Rows from block 2, named by matrix and row number. Each number is 200 + 20 x the weight over its row's rms, rounded and kept within 0 to 999. All counts start at 0. After the name is the row's rms in percent of the matrix's.
# f: depthwise 7x7 conv (model.blocks.2.mixer.f.weight, 128x1x7x7, trained with AdamW), a 7x7 kernel
f.55,096,174,193,191,193,215,203,177,242,214,196,229,200,215,183,170,180,160,222,175,176,216,163,213,205,226,204,243,198,223,201,227,214,224,194,205,213,193,194,225,180,193,220,206,200,222,233,196,203,179
f.56,100,157,198,197,180,181,185,238,192,216,185,172,222,215,226,194,205,193,193,179,215,246,184,191,189,224,200,198,206,179,215,194,234,199,189,236,203,228,228,213,191,196,199,162,185,217,219,234,209,191
f.57,107,220,195,201,195,208,195,201,191,200,226,223,215,175,204,221,206,192,229,207,232,204,177,174,149,185,233,209,212,192,177,143,150,185,203,208,217,195,199,184,202,190,200,196,218,170,197,207,215,191
f.58,103,200,207,212,226,196,181,176,204,186,202,206,186,185,230,192,212,216,226,210,209,199,191,178,129,239,195,217,173,171,195,188,208,163,177,198,200,191,171,240,190,202,201,181,194,192,213,189,179,201
f.59,098,187,224,164,206,175,196,231,212,202,215,199,191,207,195,226,199,143,171,175,167,215,203,179,211,222,197,191,229,213,217,165,208,183,209,211,179,223,198,201,179,167,215,190,209,181,228,200,185,207
f.60,114,211,191,209,220,212,203,209,197,220,191,219,203,204,204,233,208,217,236,215,201,225,238,247,211,176,226,244,234,220,212,217,192,222,221,213,208,211,207,233,214,184,220,198,206,219,225,210,228,204
f.61,104,201,208,188,160,198,199,194,209,187,183,172,192,212,201,224,183,172,188,190,192,210,218,226,230,214,235,217,249,225,214,163,209,222,161,215,181,229,178,187,177,201,216,222,187,192,191,203,191,213
f.62,085,215,182,242,200,210,215,203,177,223,213,188,212,214,207,230,182,226,201,203,240,227,222,188,200,222,233,166,186,228,197,226,181,168,227,201,212,178,182,199,217,183,202,219,230,205,225,192,193,217
f.63,090,188,208,196,201,199,217,195,207,209,211,208,208,198,190,181,210,177,195,222,199,197,148,197,172,146,198,215,126,218,244,193,178,204,209,209,211,204,212,197,221,191,218,210,210,197,194,198,221,189
f.64,090,215,187,209,185,186,192,203,203,182,184,216,203,158,209,160,201,237,202,219,207,174,215,196,239,239,252,223,186,181,200,223,179,189,205,189,218,191,180,221,203,187,224,176,210,194,179,187,195,189
f.65,102,180,219,203,204,201,203,184,187,209,183,200,183,199,167,172,207,212,231,220,183,199,168,181,204,199,178,210,161,222,211,219,263,200,224,163,210,186,177,202,168,215,203,211,205,212,201,210,169,211
f.66,098,207,192,206,194,184,192,204,206,186,205,190,193,214,197,162,200,210,171,170,188,216,163,192,187,219,165,200,144,185,223,192,228,225,171,193,201,175,175,216,173,203,205,244,229,201,195,192,212,209
f.67,083,196,194,176,210,165,197,198,170,190,207,214,195,168,190,176,184,187,161,158,210,197,227,232,220,199,198,249,209,178,198,183,171,174,199,166,213,181,188,189,195,202,195,192,183,215,180,194,194,169
f.68,097,208,210,168,189,194,179,205,193,205,232,173,189,226,224,209,227,220,178,245,197,209,214,210,184,180,200,232,192,222,171,201,180,229,207,209,214,207,193,183,221,224,215,222,208,215,152,209,167,212
f.69,080,162,207,208,214,151,220,177,175,192,194,208,186,189,200,190,205,187,193,208,211,166,163,212,224,214,233,181,163,195,214,191,222,186,208,189,214,220,229,163,192,230,181,202,202,176,182,183,204,192
f.70,089,217,215,177,185,185,197,138,193,204,191,176,236,187,216,196,198,202,185,168,175,174,178,199,196,221,206,180,174,182,172,186,212,206,202,226,162,222,212,212,216,228,199,171,202,190,198,191,173,194
f.71,104,208,180,205,201,184,213,212,215,230,210,206,229,189,200,201,206,162,229,234,197,180,161,194,187,174,241,218,164,230,211,169,187,200,195,217,203,197,226,203,201,187,233,217,189,218,167,213,206,195
f.72,093,198,185,200,215,191,223,195,195,203,208,233,191,194,209,190,191,224,220,202,181,208,229,243,237,209,246,236,208,209,213,220,230,226,229,186,209,212,207,224,204,188,210,221,195,222,180,202,227,162
f.73,078,207,190,219,204,178,233,197,162,224,195,183,177,167,188,209,181,216,196,210,204,209,193,183,167,204,180,168,194,219,236,225,192,214,184,209,232,173,161,216,171,227,178,202,194,220,204,185,178,197
f.74,113,207,197,211,181,203,210,208,212,201,192,172,199,190,216,204,205,158,150,178,193,209,180,162,160,212,142,169,178,196,194,165,181,173,193,192,215,200,183,185,188,195,212,203,203,206,180,215,199,201
f.75,116,212,203,188,200,199,203,201,187,199,197,201,187,201,202,203,191,194,221,191,184,200,217,195,246,306,249,202,208,196,196,189,222,195,180,209,207,192,201,192,185,201,202,204,206,193,196,210,199,205
f.76,083,178,184,227,221,169,224,199,229,206,222,183,207,184,218,219,224,233,224,227,186,196,224,160,179,216,186,195,237,206,198,196,225,183,193,217,208,186,204,172,192,211,209,219,202,211,240,203,229,178
f.77,116,220,206,196,189,205,201,221,203,220,193,187,197,214,203,182,204,222,196,196,205,178,128,167,216,240,208,191,132,175,218,209,192,222,208,184,194,204,190,179,201,204,199,215,218,185,198,194,207,212
f.78,110,210,204,205,208,196,202,187,195,204,200,215,210,203,198,192,196,202,186,192,202,189,142,168,133,170,173,156,152,195,213,200,216,221,217,190,206,193,202,201,167,218,203,204,194,208,188,222,192,193
f.79,111,183,192,182,182,210,203,201,190,224,201,185,204,172,193,189,217,175,237,188,223,172,140,210,186,218,210,194,149,186,195,189,214,174,217,178,215,196,208,182,199,215,182,178,200,166,206,216,173,194
f.80,095,218,185,195,185,199,215,218,188,200,173,163,195,211,228,203,202,188,180,208,208,207,212,222,208,248,248,239,208,213,172,219,179,209,228,210,215,186,208,201,222,218,221,189,191,218,209,175,194,159
f.81,095,218,157,221,203,191,191,183,226,180,191,214,186,222,187,197,183,204,210,195,216,223,225,199,211,205,175,191,229,203,186,180,245,167,225,172,183,209,228,247,217,195,197,205,183,197,231,210,180,188
f.82,080,186,205,205,198,178,202,198,203,209,200,226,213,205,192,180,180,201,172,191,225,194,208,207,190,215,150,158,202,188,160,244,200,183,186,190,215,234,179,210,176,243,191,185,182,221,199,223,195,178
f.83,110,212,200,203,190,200,194,218,189,210,220,171,216,202,191,207,197,186,164,207,183,214,168,191,149,125,160,181,180,207,203,210,162,226,209,202,208,208,202,185,206,215,190,195,198,196,182,201,195,203
f.84,088,203,192,180,198,170,199,207,205,192,223,192,213,180,213,196,172,202,173,166,180,188,204,230,201,204,183,191,197,203,187,197,153,212,162,220,227,184,174,224,222,172,209,223,230,189,206,204,212,150
f.85,079,202,185,179,215,191,198,217,158,195,210,217,190,230,223,170,226,189,226,200,199,183,174,228,188,174,220,213,173,196,216,215,190,204,192,202,204,222,170,220,214,197,190,213,208,207,211,155,215,146
f.86,091,193,208,170,206,207,193,197,146,209,202,219,204,210,213,186,191,198,215,221,215,187,203,226,175,199,241,211,207,214,170,222,159,183,170,174,224,208,227,221,197,233,206,178,216,192,182,174,191,221
f.87,110,204,220,200,180,211,221,195,240,199,208,207,224,210,184,220,187,181,182,149,236,225,186,175,225,164,179,214,196,229,222,214,248,210,224,191,204,203,219,227,192,198,192,189,203,184,212,193,209,198
f.88,082,173,188,201,201,202,169,205,184,208,214,180,208,186,209,224,178,195,161,172,157,215,212,216,165,171,150,215,213,190,198,217,190,203,188,215,213,185,226,195,213,200,228,202,223,180,219,209,228,175
f.89,110,181,201,192,204,176,214,183,192,198,194,221,218,190,185,212,188,196,198,196,182,190,184,199,187,229,240,194,226,219,195,186,140,189,191,211,185,198,173,157,186,204,188,194,213,182,151,206,166,228
f.90,109,194,190,198,226,197,190,196,193,202,217,206,202,220,198,215,227,184,167,189,196,208,195,172,159,109,164,183,193,206,205,214,180,194,194,216,217,196,207,188,208,210,204,187,205,203,211,193,222,177
f.91,111,200,215,206,202,214,188,205,228,204,195,201,215,189,183,233,212,205,217,231,198,192,230,163,171,175,213,179,200,239,229,187,190,206,168,154,238,226,193,214,209,182,175,223,202,222,190,194,207,181
f.92,087,205,195,215,167,200,214,191,196,195,203,209,205,171,212,193,224,210,123,183,213,203,184,227,176,154,184,241,185,202,210,210,198,221,216,210,204,197,201,200,196,183,213,205,205,206,168,200,226,175
f.93,117,209,190,208,179,191,207,192,208,207,208,186,198,230,205,202,200,191,194,197,199,192,162,141,226,256,188,174,154,189,175,229,173,203,179,210,222,191,215,181,205,191,206,188,203,214,183,227,200,196
f.94,122,194,201,205,199,195,204,187,201,186,205,212,189,207,193,190,213,190,195,198,197,204,132,144,179,202,188,141,132,186,190,201,212,207,185,186,191,210,195,205,204,196,210,200,197,216,192,211,193,202
f.95,114,190,213,204,182,201,200,195,183,215,195,196,209,204,200,189,202,210,176,214,209,183,130,189,177,243,217,174,127,191,202,197,207,169,203,188,193,205,210,189,207,204,196,175,213,207,184,216,207,188
f.96,100,196,206,198,212,205,192,209,194,199,187,183,201,148,195,207,212,228,151,251,197,221,235,196,193,158,218,192,238,206,228,224,164,223,204,198,200,193,217,184,195,193,222,196,209,201,207,188,188,199
f.97,068,215,195,197,191,203,193,208,181,200,184,233,185,211,201,191,201,204,220,181,206,203,211,212,148,145,150,241,192,191,212,185,211,162,212,185,194,209,181,236,208,182,196,210,199,188,210,170,205,188
f.98,123,199,195,207,202,201,201,198,196,210,206,198,204,208,198,213,204,185,155,177,207,208,221,208,146,113,148,203,229,204,201,192,175,203,198,214,210,203,194,203,208,196,208,189,211,195,212,194,200,198
f.99,107,199,194,201,203,189,204,200,191,204,208,197,212,198,193,185,209,212,248,223,198,195,196,209,273,246,250,220,197,188,206,227,252,215,196,189,200,198,195,190,216,208,186,199,184,212,200,187,193,198
f.100,113,205,191,205,216,183,210,206,209,198,216,189,229,191,205,202,208,198,204,205,202,196,205,194,154,101,155,200,207,202,229,205,173,200,209,215,192,210,197,200,218,205,183,199,197,216,206,193,200,209
f.101,113,207,193,209,187,207,194,194,208,189,196,200,210,214,212,223,200,243,187,191,197,183,222,232,267,187,150,138,177,209,196,199,165,210,189,189,214,192,208,181,198,210,200,193,205,194,192,204,201,196
f.102,080,217,199,205,201,207,200,182,139,188,187,208,207,198,217,200,229,203,175,181,213,190,229,219,194,200,224,232,245,191,218,221,163,187,214,184,191,213,204,215,202,181,169,180,182,233,195,216,200,173
f.103,118,201,202,203,192,207,206,213,208,202,187,181,209,201,198,203,197,196,157,180,187,204,190,163,127,134,148,192,182,198,210,187,167,203,201,205,199,209,201,205,190,200,196,203,203,188,207,195,208,209
f.104,112,198,201,169,178,210,198,211,200,206,200,234,223,182,205,201,192,204,167,206,186,207,246,196,255,227,205,197,263,202,201,184,197,223,203,214,219,186,203,223,203,201,224,196,210,204,200,227,193,168
f.105,127,200,207,200,213,199,189,216,206,178,209,222,205,198,206,212,211,185,190,200,200,218,265,229,203,148,186,212,271,221,210,166,208,192,202,223,206,197,209,216,203,189,220,210,190,202,217,200,203,196
f.106,075,175,226,174,213,215,187,196,196,163,218,179,198,172,187,171,211,202,218,193,228,166,197,195,230,253,198,209,193,207,157,192,240,207,190,184,189,186,217,204,188,194,196,199,174,185,216,205,182,181
f.107,091,218,212,209,194,190,187,176,183,174,196,193,178,217,209,203,217,186,205,193,202,201,185,189,228,251,199,210,173,211,204,197,247,247,199,167,177,176,188,215,225,214,181,217,206,164,191,192,169,210
f.108,104,199,201,183,164,178,228,203,202,201,195,183,180,199,220,216,192,187,128,202,193,219,237,223,213,236,192,206,222,219,211,207,225,201,189,204,182,186,195,215,198,203,150,198,206,205,221,207,187,187
f.109,095,189,175,220,167,191,180,177,206,193,208,175,201,164,199,156,209,216,196,201,248,179,226,235,189,216,211,236,178,192,219,215,211,223,217,187,181,191,194,172,194,214,180,171,203,194,179,189,202,199
f.110,120,199,195,201,233,198,220,193,195,204,221,219,207,213,202,227,218,180,202,190,193,210,207,204,165,122,178,217,224,244,188,204,210,201,208,197,178,222,201,229,226,200,190,213,191,200,235,209,192,206
f.111,095,208,205,217,192,183,203,213,187,202,186,206,217,191,175,226,200,248,192,220,218,216,183,176,187,162,202,169,179,215,252,171,206,206,214,207,201,200,205,217,223,221,207,198,230,190,196,220,154,223
f.112,104,191,213,192,170,208,192,215,180,211,212,194,187,230,169,214,199,199,221,206,205,220,206,190,217,231,208,219,159,187,185,231,245,233,226,187,200,234,205,201,172,224,184,224,176,180,221,192,217,212
f.113,093,200,202,177,168,199,197,195,204,204,182,205,197,202,204,201,191,182,177,155,198,209,201,153,183,166,198,182,184,206,212,220,159,206,162,208,178,216,184,156,182,218,214,207,180,232,186,169,189,202
f.114,102,214,187,211,206,194,201,182,209,205,209,197,206,207,203,226,188,183,210,194,208,237,247,199,166,123,162,219,220,205,205,202,177,182,222,218,231,199,207,194,189,217,225,198,214,187,202,193,202,202
f.115,089,210,190,199,171,207,208,202,195,199,217,180,227,198,193,246,192,243,193,222,190,227,195,130,185,239,216,172,172,219,216,211,209,201,192,214,202,207,203,179,207,197,209,207,198,205,168,189,211,210
f.116,106,174,210,191,238,204,207,183,192,212,214,226,185,202,198,188,196,172,196,160,205,201,235,175,181,158,162,197,184,232,206,203,165,188,206,230,214,197,217,189,228,219,185,211,200,225,217,182,222,212
f.117,101,187,204,213,215,188,188,211,211,233,202,212,152,184,208,205,163,232,201,208,211,191,188,179,217,232,226,228,181,240,214,186,225,207,197,175,188,213,244,192,212,196,219,183,198,178,204,181,195,169
f.118,101,191,175,203,225,212,196,166,176,198,203,215,198,171,197,182,188,205,225,212,189,203,239,247,196,149,185,238,235,189,198,190,207,222,204,189,187,207,206,202,201,177,198,198,179,195,243,193,188,181
f.119,097,214,233,210,222,208,203,210,179,198,203,224,198,227,187,233,202,234,220,190,192,214,223,198,231,190,200,195,247,190,201,156,147,234,203,212,198,191,219,207,214,201,206,203,202,178,192,207,166,216