config.toml
model = "masked image model"
mask_ratio = 0.5
isotropic = false
inner_norm = true
drop_path = 0.05
widths = [64, 128, 256]
learning_rate = 0.0031
max_steps = 19800
lr_schedule = "linear"
Rows from block 2, named by matrix and row number. Rows with one number belong to one neuron. Each number is 500 + 25 x the weight over its row's rms, rounded and kept within 0 to 999. All counts start at 0. Numbers have three digits each.
# gate: MLP gate (model.blocks.2.mlp.gate.weight, 512x128), inputs 0-63
# fc1: MLP up (model.blocks.2.mlp.fc1.weight, 512x128), inputs 0-63
# fc2: MLP down (model.blocks.2.mlp.fc2.weight, 128x512, transposed), outputs 0-63
gate.95:547513467520515480468484498507501436466514522507535487510481480486519523486526539417457526498503497505485482555463515471496494456467511525471508483512513516502523494504510462476495446508538511
gate.96:529512489508480511470564474520512543480504506483545514453494534489503518510496483515452480498479457541466501497465493505492515543543454500482488499509467501498536530503510534513485509493480501
gate.97:547485489499467428491501471515488531495464501500526527477501532482486506485490485529478538488537500463509547495537506491511509499485495510543496469483515516519522500513488529513537511504492473
gate.98:548491480465511566480494481499495487546518510518541503508493531499490485463551541490512562553509526497494534584504521483553467487491445521520503502491468529462485499484534489457514517510540509
gate.99:490526515550478465494504520518497477484511501483501468514525462503496535535501501470477514493528506515483530540474510516534521500525516534469524542504479474551504529465449526522455520497518498
gate.100:489503542484513500508463512490499490518475502468518497515517499534500490512527475494487532486512500474511530509497498525459528489486533471531458471522508516541488527479507517515475496470493482
gate.101:492524461484459496452523506538505440506463490472488493519514497439514499425483482460472519470500481508491498504547540532482512474478519514503505529486504494474490473485498525536484477484506540
gate.102:500485487515493515490472514503490537510519477514520479464513496498496450526464521478511473494480460507481441481500549455513520505482521513500488436501478524529486502537494498525495506516449523
gate.103:485483507469506487515524478515483524511484458499496518486454536508525468490504460521509476508524483474492484546508529468510516544521516505447519481489495487490489481515502490509488570527474507
gate.104:476498509479510507532538523513504492530504520485502479503512491508513512531521489489495472483492514558564520520443528497528535480531441522503512453490476508518524529460528501499445514480520514
gate.105:515477502473508526544511561503535516498501502550503500470523542551494468472501492493481500457517513526483536504523467484474545535476470487493495512487492510490546510490533477429492514480497507
gate.106:526463516475484451489511509507508511493503504475475523413523515486537484536487469477486482502514511514485508498483485528485501481519459467495455518523477476533497511498503505521443526509490489
gate.107:504531512548498506492485513490503479482506526481495506504496474475474495485465507475476496493513463523495535460523455492453491479483487537484492495464476458534518513455485485464463502480470485
gate.108:502524507491490442515500481451509552481528494516514450478527492509512496497484454524498491508454492521546520530493520503495492510469472448502531505533492492488489503489493477552534537522486534
gate.109:504493458503497527501486490534461500497493527458494544487506434502530493492527480479502516484472523527496480551490472480491525472499517452514483521477470530501476519532520507517501489496453483
gate.110:476478481481480458499503473463494514516537473519503531488512561475501516518514453485544509529485531507534470519521467509488519537499520520517520477489472515476498503501511502496507528488441467
gate.111:532455460496484541529538489476517466504513482486528462528531481509504477516479502463502492508498470475505522477492525506538560555470529448469451521502526500502484523496501493495534505511469448
gate.112:481494491514473533504524511467454525563529566483500501478487539508500529510433487543515485498475546504521552518480529507514527468505515445503515526502516502491451509530479503556484477478498500
gate.113:477476530474492506511537490479471499511473453520500537480493504525489480548496557509517492536489474451475486469517507515519509519522493508485550511520465488488519483485492502506480479492535456
gate.114:588484514521492498506514491478456522512495487527507516465512449525498474511506524502493509551497522505514500527448516503478488508488524478513487501470491508563534439509526491497517483460519488
gate.115:531544481505448512476519485519493508498492463486515492478534481530500461496521524533530478473488485488551525495474503482481504479462484494481509480527503478544529484515492501504499481484524468
gate.116:469486476553519502501464556484511522540508510507478490448513492510455516506503514522483541514482507547493494513487480495462497487535490492468502468511473524488527467459519488498478455483505465
gate.117:521477494515517504497482502471495492549457496497545469507485500521501465515515476508525496480506501532523468489522474482509478481505509502453473523495488530542486479507471539536514529509512516
gate.118:478501500533526496463486509522505466518489498468502493507505553530514540531466505500483481459514510482505497484475467480504470520520536522525468454524480519474506581465494478466488494507494499
gate.119:535468517486506503465509516483494525501486538454527528508504502422459474485489538515476504488514460485513469536518480490479489497533455469505498485474588507496494470529492484459468503508478461
gate.120:472562509519475446499503547514502507491523513494507532522465462513488451479482532548498468512475529484488521522458475493485506501495495498479492485462494480508509517500513511495488493480511514
gate.121:497539509520545484488519480490522554434535502505506480503522519503465496505518481501499541530519491518520462493473522501521476474458535506520486473540529484527484529484465519492504480523479517
gate.122:549510524499459518491521491475488471506494497482453447492467487513498499499552495538496524504465488503520509471487498465518491484462468523508504476509519549495498554525501451511511456515532463
gate.123:509526536502519483503451535549479472467537461525527477482538488508504519534534496480487466487512502476502469544490444501513487501453518454493468491491490551499511546504533520503480498513500494
gate.124:537531500488458468486501494506496468519461503530459510480502528507517480422499524523510512468499505527477525501458495536459504496484489486482472478562502542525488538479508525507535510519474485
gate.125:455474507481531548518504519492523513495451472544465487522508480501526526494540473499485465507448522462473522560485532525484513508527514502501531496545507527464517500476455462523497513499484510
fc1.95:488480503471500476498508484491544496478486514515493529484546502495469539509454490512512498480486485500497524518511471501537495469509506479542508482493494522481483490478497508513501527470488574
fc1.96:505487502542495435487465506500514504524468508513525493469540505478486498500477482489505513502469507485493517533497518542479480476493499494483467476527512478496549509505529467525485516504513517
fc1.97:549494524488520523499476480526532508525505513517458494518499524529521526526484515474469504499513517490504466486555511528510512510510524501525498533505480512551522470474422543518515509496488482
fc1.98:522459469495495486536531511494454507501480502519488488508515528515508544535518516517469507501457507479481504489463474486512481511499493483537486488469478509508529530503531501517520494541528498
fc1.99:473471499490508493516510472502513490518539516494479475522526481525527561481536500482501496546498503467507505513469515550505471524486543510535519520442531526512488478431466466488494477461454494
fc1.100:544510502514490489511487472488527482487481476468529498502514492523503548488540538489490480486513528537476511527515520533493472482534479500503486474460523471478471441482440554543510527481509482
fc1.101:499456514517479495509522555454492497519491488497521511509468489484460498477513441486445475501464498496481484507513511551482556494479500503479497506481556494516526501513524481493484513478459481
fc1.102:503480479520542485461456533471486467512494519520506502500497499508504402546483498517508481477468538516507453478475484457515536515501492489495494527480491529520498484521515490495493475552454499
fc1.103:486487473490483454541452468472477533556476483521490492465508502509532496552544475462560501498511511513462540516496524462502486524501492469473493513499482531508555455532534530535507522506538495
fc1.104:546505523487503496528479547463509519457508517482487475473479548505505512500463487502489478517503513486587501519529492524465446515497511476525456509543512515506451455499497507549513508466535529
fc1.105:521451482516509515525502493489518479490516496532493521515516556480478542493535508519498494518473484519494510469542466482523491554521485452468496541490493519500497510468479434484440492507491485
fc1.106:519494452484488482493475518482508504539516491478529462497486441439545495468463529487513482509449517491504510476502514496467475485478529495503486509510487470544542489487461533511507479518506521
fc1.107:491497532501500485510503497498500527456517533484489460527494445466540492517492495473494496500484477515516522427515498506446480534494500506444488501483484532450470474501448511507469481481484491
fc1.108:470538497493488515490479453508538506480482481495498458538503489492515488473482526530504537494542520520521473465499446520509507486511528502494490519524540472471518485470476503444510547532506501
fc1.109:499533529496503532475475515499522469487481515464492515489571519466509500515479487541489475491538532514477512474523523498528532517478460523500503485527527522501460519489504510513446484479464466
fc1.110:495554500499520473472543480505491443516489529481500461495488485509509532490499485479488506511463499511503486492507473453469490542526539515495496505470515495468537539489471493542529536525462528
fc1.111:512538488520500493478481497455466539508452491500511485518540546490460469508519479484482446481493482541512489515488520496527540475517476494555488482493479460520545498492503488528481475499495508
fc1.112:489470532511474498486552503486516460493490516517476537472485493501451505460508516529494481515481474505558510482499483490483476539511477513466545552492550515495477521553491476529507535536519454
fc1.113:457525463493468489476478496515520486513493480482520529504491508487535517541499434484494487499488500493502490452506473487420541477516495457511499469504478490484515511515451496526470462514489510
fc1.114:498530504531521502510493498503497504543440498522535584542551471507432513517505518507478503528556507531451506517506542487510492482527518529497497507516477470497508535521500434526494500486511516
fc1.115:498520521487468467467483456496479516475499502567542504532502474503520489487488499532459538483473508472556499478463463477469489498500527519514475510516523498529480548523497513521477455528504493
fc1.116:456489499519518500537538494503548545494517478486480531501493490507515456471510496517490529479507526455531533490492523521521473512525510504528507490480521561507525544494485498581497469514522518
fc1.117:541486497467461475516468455515476501475491459500488507502526493506453531502499509547475576490454503491526512485482493494484465501494501494484522491495538504482537513513479530478511518522500530
fc1.118:484509484500474531513469506555487493485512463509496476484507532468482553489515506484445505409488494518492501522506535514479466489449503532480506541476465479478525533537468490508493524507495510
fc1.119:504481461506451513508486516483510502525525498512472489517464466518447523438457480499488522509507474504506492507502443486514492530515447513451480498487516495512477528462481536516520520470478492
fc1.120:507499508471517478433457491478494477511477513509525519503502492526512510482509497519520505482516481494531448523542518524508470477458534461517504494512512521470488473458465512493476522506507545
fc1.121:438454522510523547516562460482501464488472505485513508487481483466484537545491503479485474473519477513493487511482526498515499508485489503509479482433480466492486542485490483532496505533513519
fc1.122:459501465540487509511479529498509484563512481498469505445466443507501497496540490475483492468483489456465498525499459519519438502476515480520469495538521469513507479525533466505461518480473523
fc1.123:510529551506478511496522506535475516544461478521503484532516506495605478490469524494505499579461500495501530493495488463509490516505514517493452478493519483513511514504491504483500504458531512
fc1.124:446468519432518527480493480491528488504493475510526499529482501480480489454501497529479543508517486497516481535500488510468504516431505560499517549490497501470498499505489457492486502500463510
fc1.125:495530496475472486475445459494509516546471503484515515524451529506561504493490545473529486492483482475504477522500496500484522503465478540517511481483438507505509531501524474477490461482487549
fc2.95:510455554552469498480527536528508549516513514522537478549525470502484522494530485493483514445477513487497476475530504517534511450544500510514511504484485517546508485506543511524465479494523531
fc2.96:470492489518547539479472505538486529499500463530490478539513507510478536543531526497491491525484485471525473479516507496533515512504513530476449497505519468510520495455449538498539507518542501
fc2.97:509484490526503492554523505487493488499509520493509501476535527513478465489562469523499506505465534496484506503514504512511503537457514503447453489450486506516486481519480496504526470471517502
fc2.98:486482494475505488454513519532501481535520494479494470491504488513505510530499478554451507461457539485492505454533507516459520478517486540480538484471497557535487468544510485499444468477483524
fc2.99:551441485498525469455493489514526490491486488504458483521531549500504540502498518519498491460449476496513516493505505494489500493526517523522511510462506464565491490491516475543494514521523478
fc2.100:526487495458496539491522526484513495550505513474508508446538479479486476584478517495496487481514463484535495515507531525501571578523495490472497498513489479525469527531535483489549511492495489
fc2.101:446502478528528527521484521487480463554477478472547524490499524510536484482522459531494546509513532515539514552506522508487471495490474510498481534524513474490472505499518476549486474528572515
fc2.102:504480479488517477508554463534495488523504523480525501513518483486525527445471455467523519492538474502484498492496478520483476494481484521486505484508511516444475562499510451465534461516537485
fc2.103:467493486522445527510498499491485537499496527502481523480499485528487518488451513469464532496526467549502484490519480533487556493551506490463515492491509526485516497507483515505502533459468490
fc2.104:516512532505502527490459538520489491478511481488503527520470503525487492541517502457489519544497535512491499505506508541501509490507446505412482566509468497506493488516498535519480471458496512
fc2.105:470496496508525517477475488446467510514502465485530505524491492484537495488523502481526480518484492506509454527513513488521479509541497458538487471511516495471507496486483498476471494533527511
fc2.106:491492503515522488500522492478486484512468522459479429505481474486518531496514491431494488451513495501528499481469489516506464514488492461478532482468529483494530488545481511489504474532497516
fc2.107:525515537524521520538458504488472515537491520524499482507488493498517480482463487495509508456526442458525446494521503480493520525531513490514481487504508504514488482484479500514497507430520487
fc2.108:499490508528481490485504501486452518510468505515520482477489451517502510471488492496466469505506503536453543525580531477505465491486499489532516514477482516494478533522516538465545506511520503
fc2.109:492492475481520496480464529514509532529484478449512479491515488463459462495489493487478501528487521572454484502521501524491523455505518446489577505510463505558500487528479498493439517509480501
fc2.110:481472510493523530490477534544487506499505516505472505476470530522523500511479535505522483494505498492506424500491517503539511448499504491500508505506497497527551506468518507524467545496498463
fc2.111:565454491461474474494463510522514506458498484555497494460494510518524514500516456551462450463529512483513524492486467499516496468486477478514520483503513515504495532535477477493477523529504505
fc2.112:484489504501504519469493513548485490505523531517502522460452498521475487494442472499472514511481495501526518487522494526511506514552466509508551494496483455475457466530531500562483448530506514
fc2.113:501522513501495513537515484502509467487525557477519463523532495486465515488497517506522499541532523514477485475512435482503520479546474509516511470503504490541518498445512538482522475466468474
fc2.114:515509435501504495477440477517512510498453514500521484523528488505493497479500519506509511530508463476507501489498529510471516532513519472523484488504512504495489532479470513485513498524508500
fc2.115:535514471514537524454500509510543528522493524479468491515481532480465538516496539551527513461426522504519503455539491491516528456494506524451484529476503506511506468515473525491513533492530519
fc2.116:488469500552523478541509496492473478520479521498469486495488469530473511467506435500482504512541506502510505490523506511473528532504499515499474428483513540515508474509503492532495513537490483
fc2.117:507488467556464509497509514490484491496541550482504479483449512495507439531534451478440469512493493530495470507545507504519504497479506492543471492483520508475562521508456490489472500509483460
fc2.118:455485527528501507477566511523472544494507537503489528479445534458486498514489497460514476496504485513477487509508495511516511486496518481488472482502528490545512491455506447532505483493498476
fc2.119:521545507487516537517490500517530528500502537543513485530514584505497492420500507483531465507533522488523472509506512525474529479507470460509515498479508485456484479521529551524504485542503477
fc2.120:470506496505429516548527514495506506447491471489477467493496502523491546532455501520519524531486479503506489545531471479508488488515485502493496516578497470511484502481579484529533458545509526
fc2.121:509500494494464494510481521521490488504498514493475445502545502501505476515500486495483485476492529504526501461516507477502489520471506532495529507525500519499554508488520496469527517515541503
fc2.122:537500499539473527527545566486487481491451456494479516487467536496508503503476530532510494477488454527472513492449515510534542471501491540538489482482479494506531481505518484496499470500483460
fc2.123:511475512491449537504522521509467532462468508467498497486520498491490529498473491510495457521477502476508487522523517500502495514481507513476513463477481527515510512491524456492501470486456471
fc2.124:535480489531495536504487471508523504522536508460507486479514543482565510471528498538566512519530491544511471578493475513494470543506514481510509520534504500479455498495539503474522507520506487
fc2.125:518509515510515521489507454513486513510477481525473539536462491495492481479492509521484505487465507545501524490480447493484499464505504469523548530454505486475491519506506501460516539486485554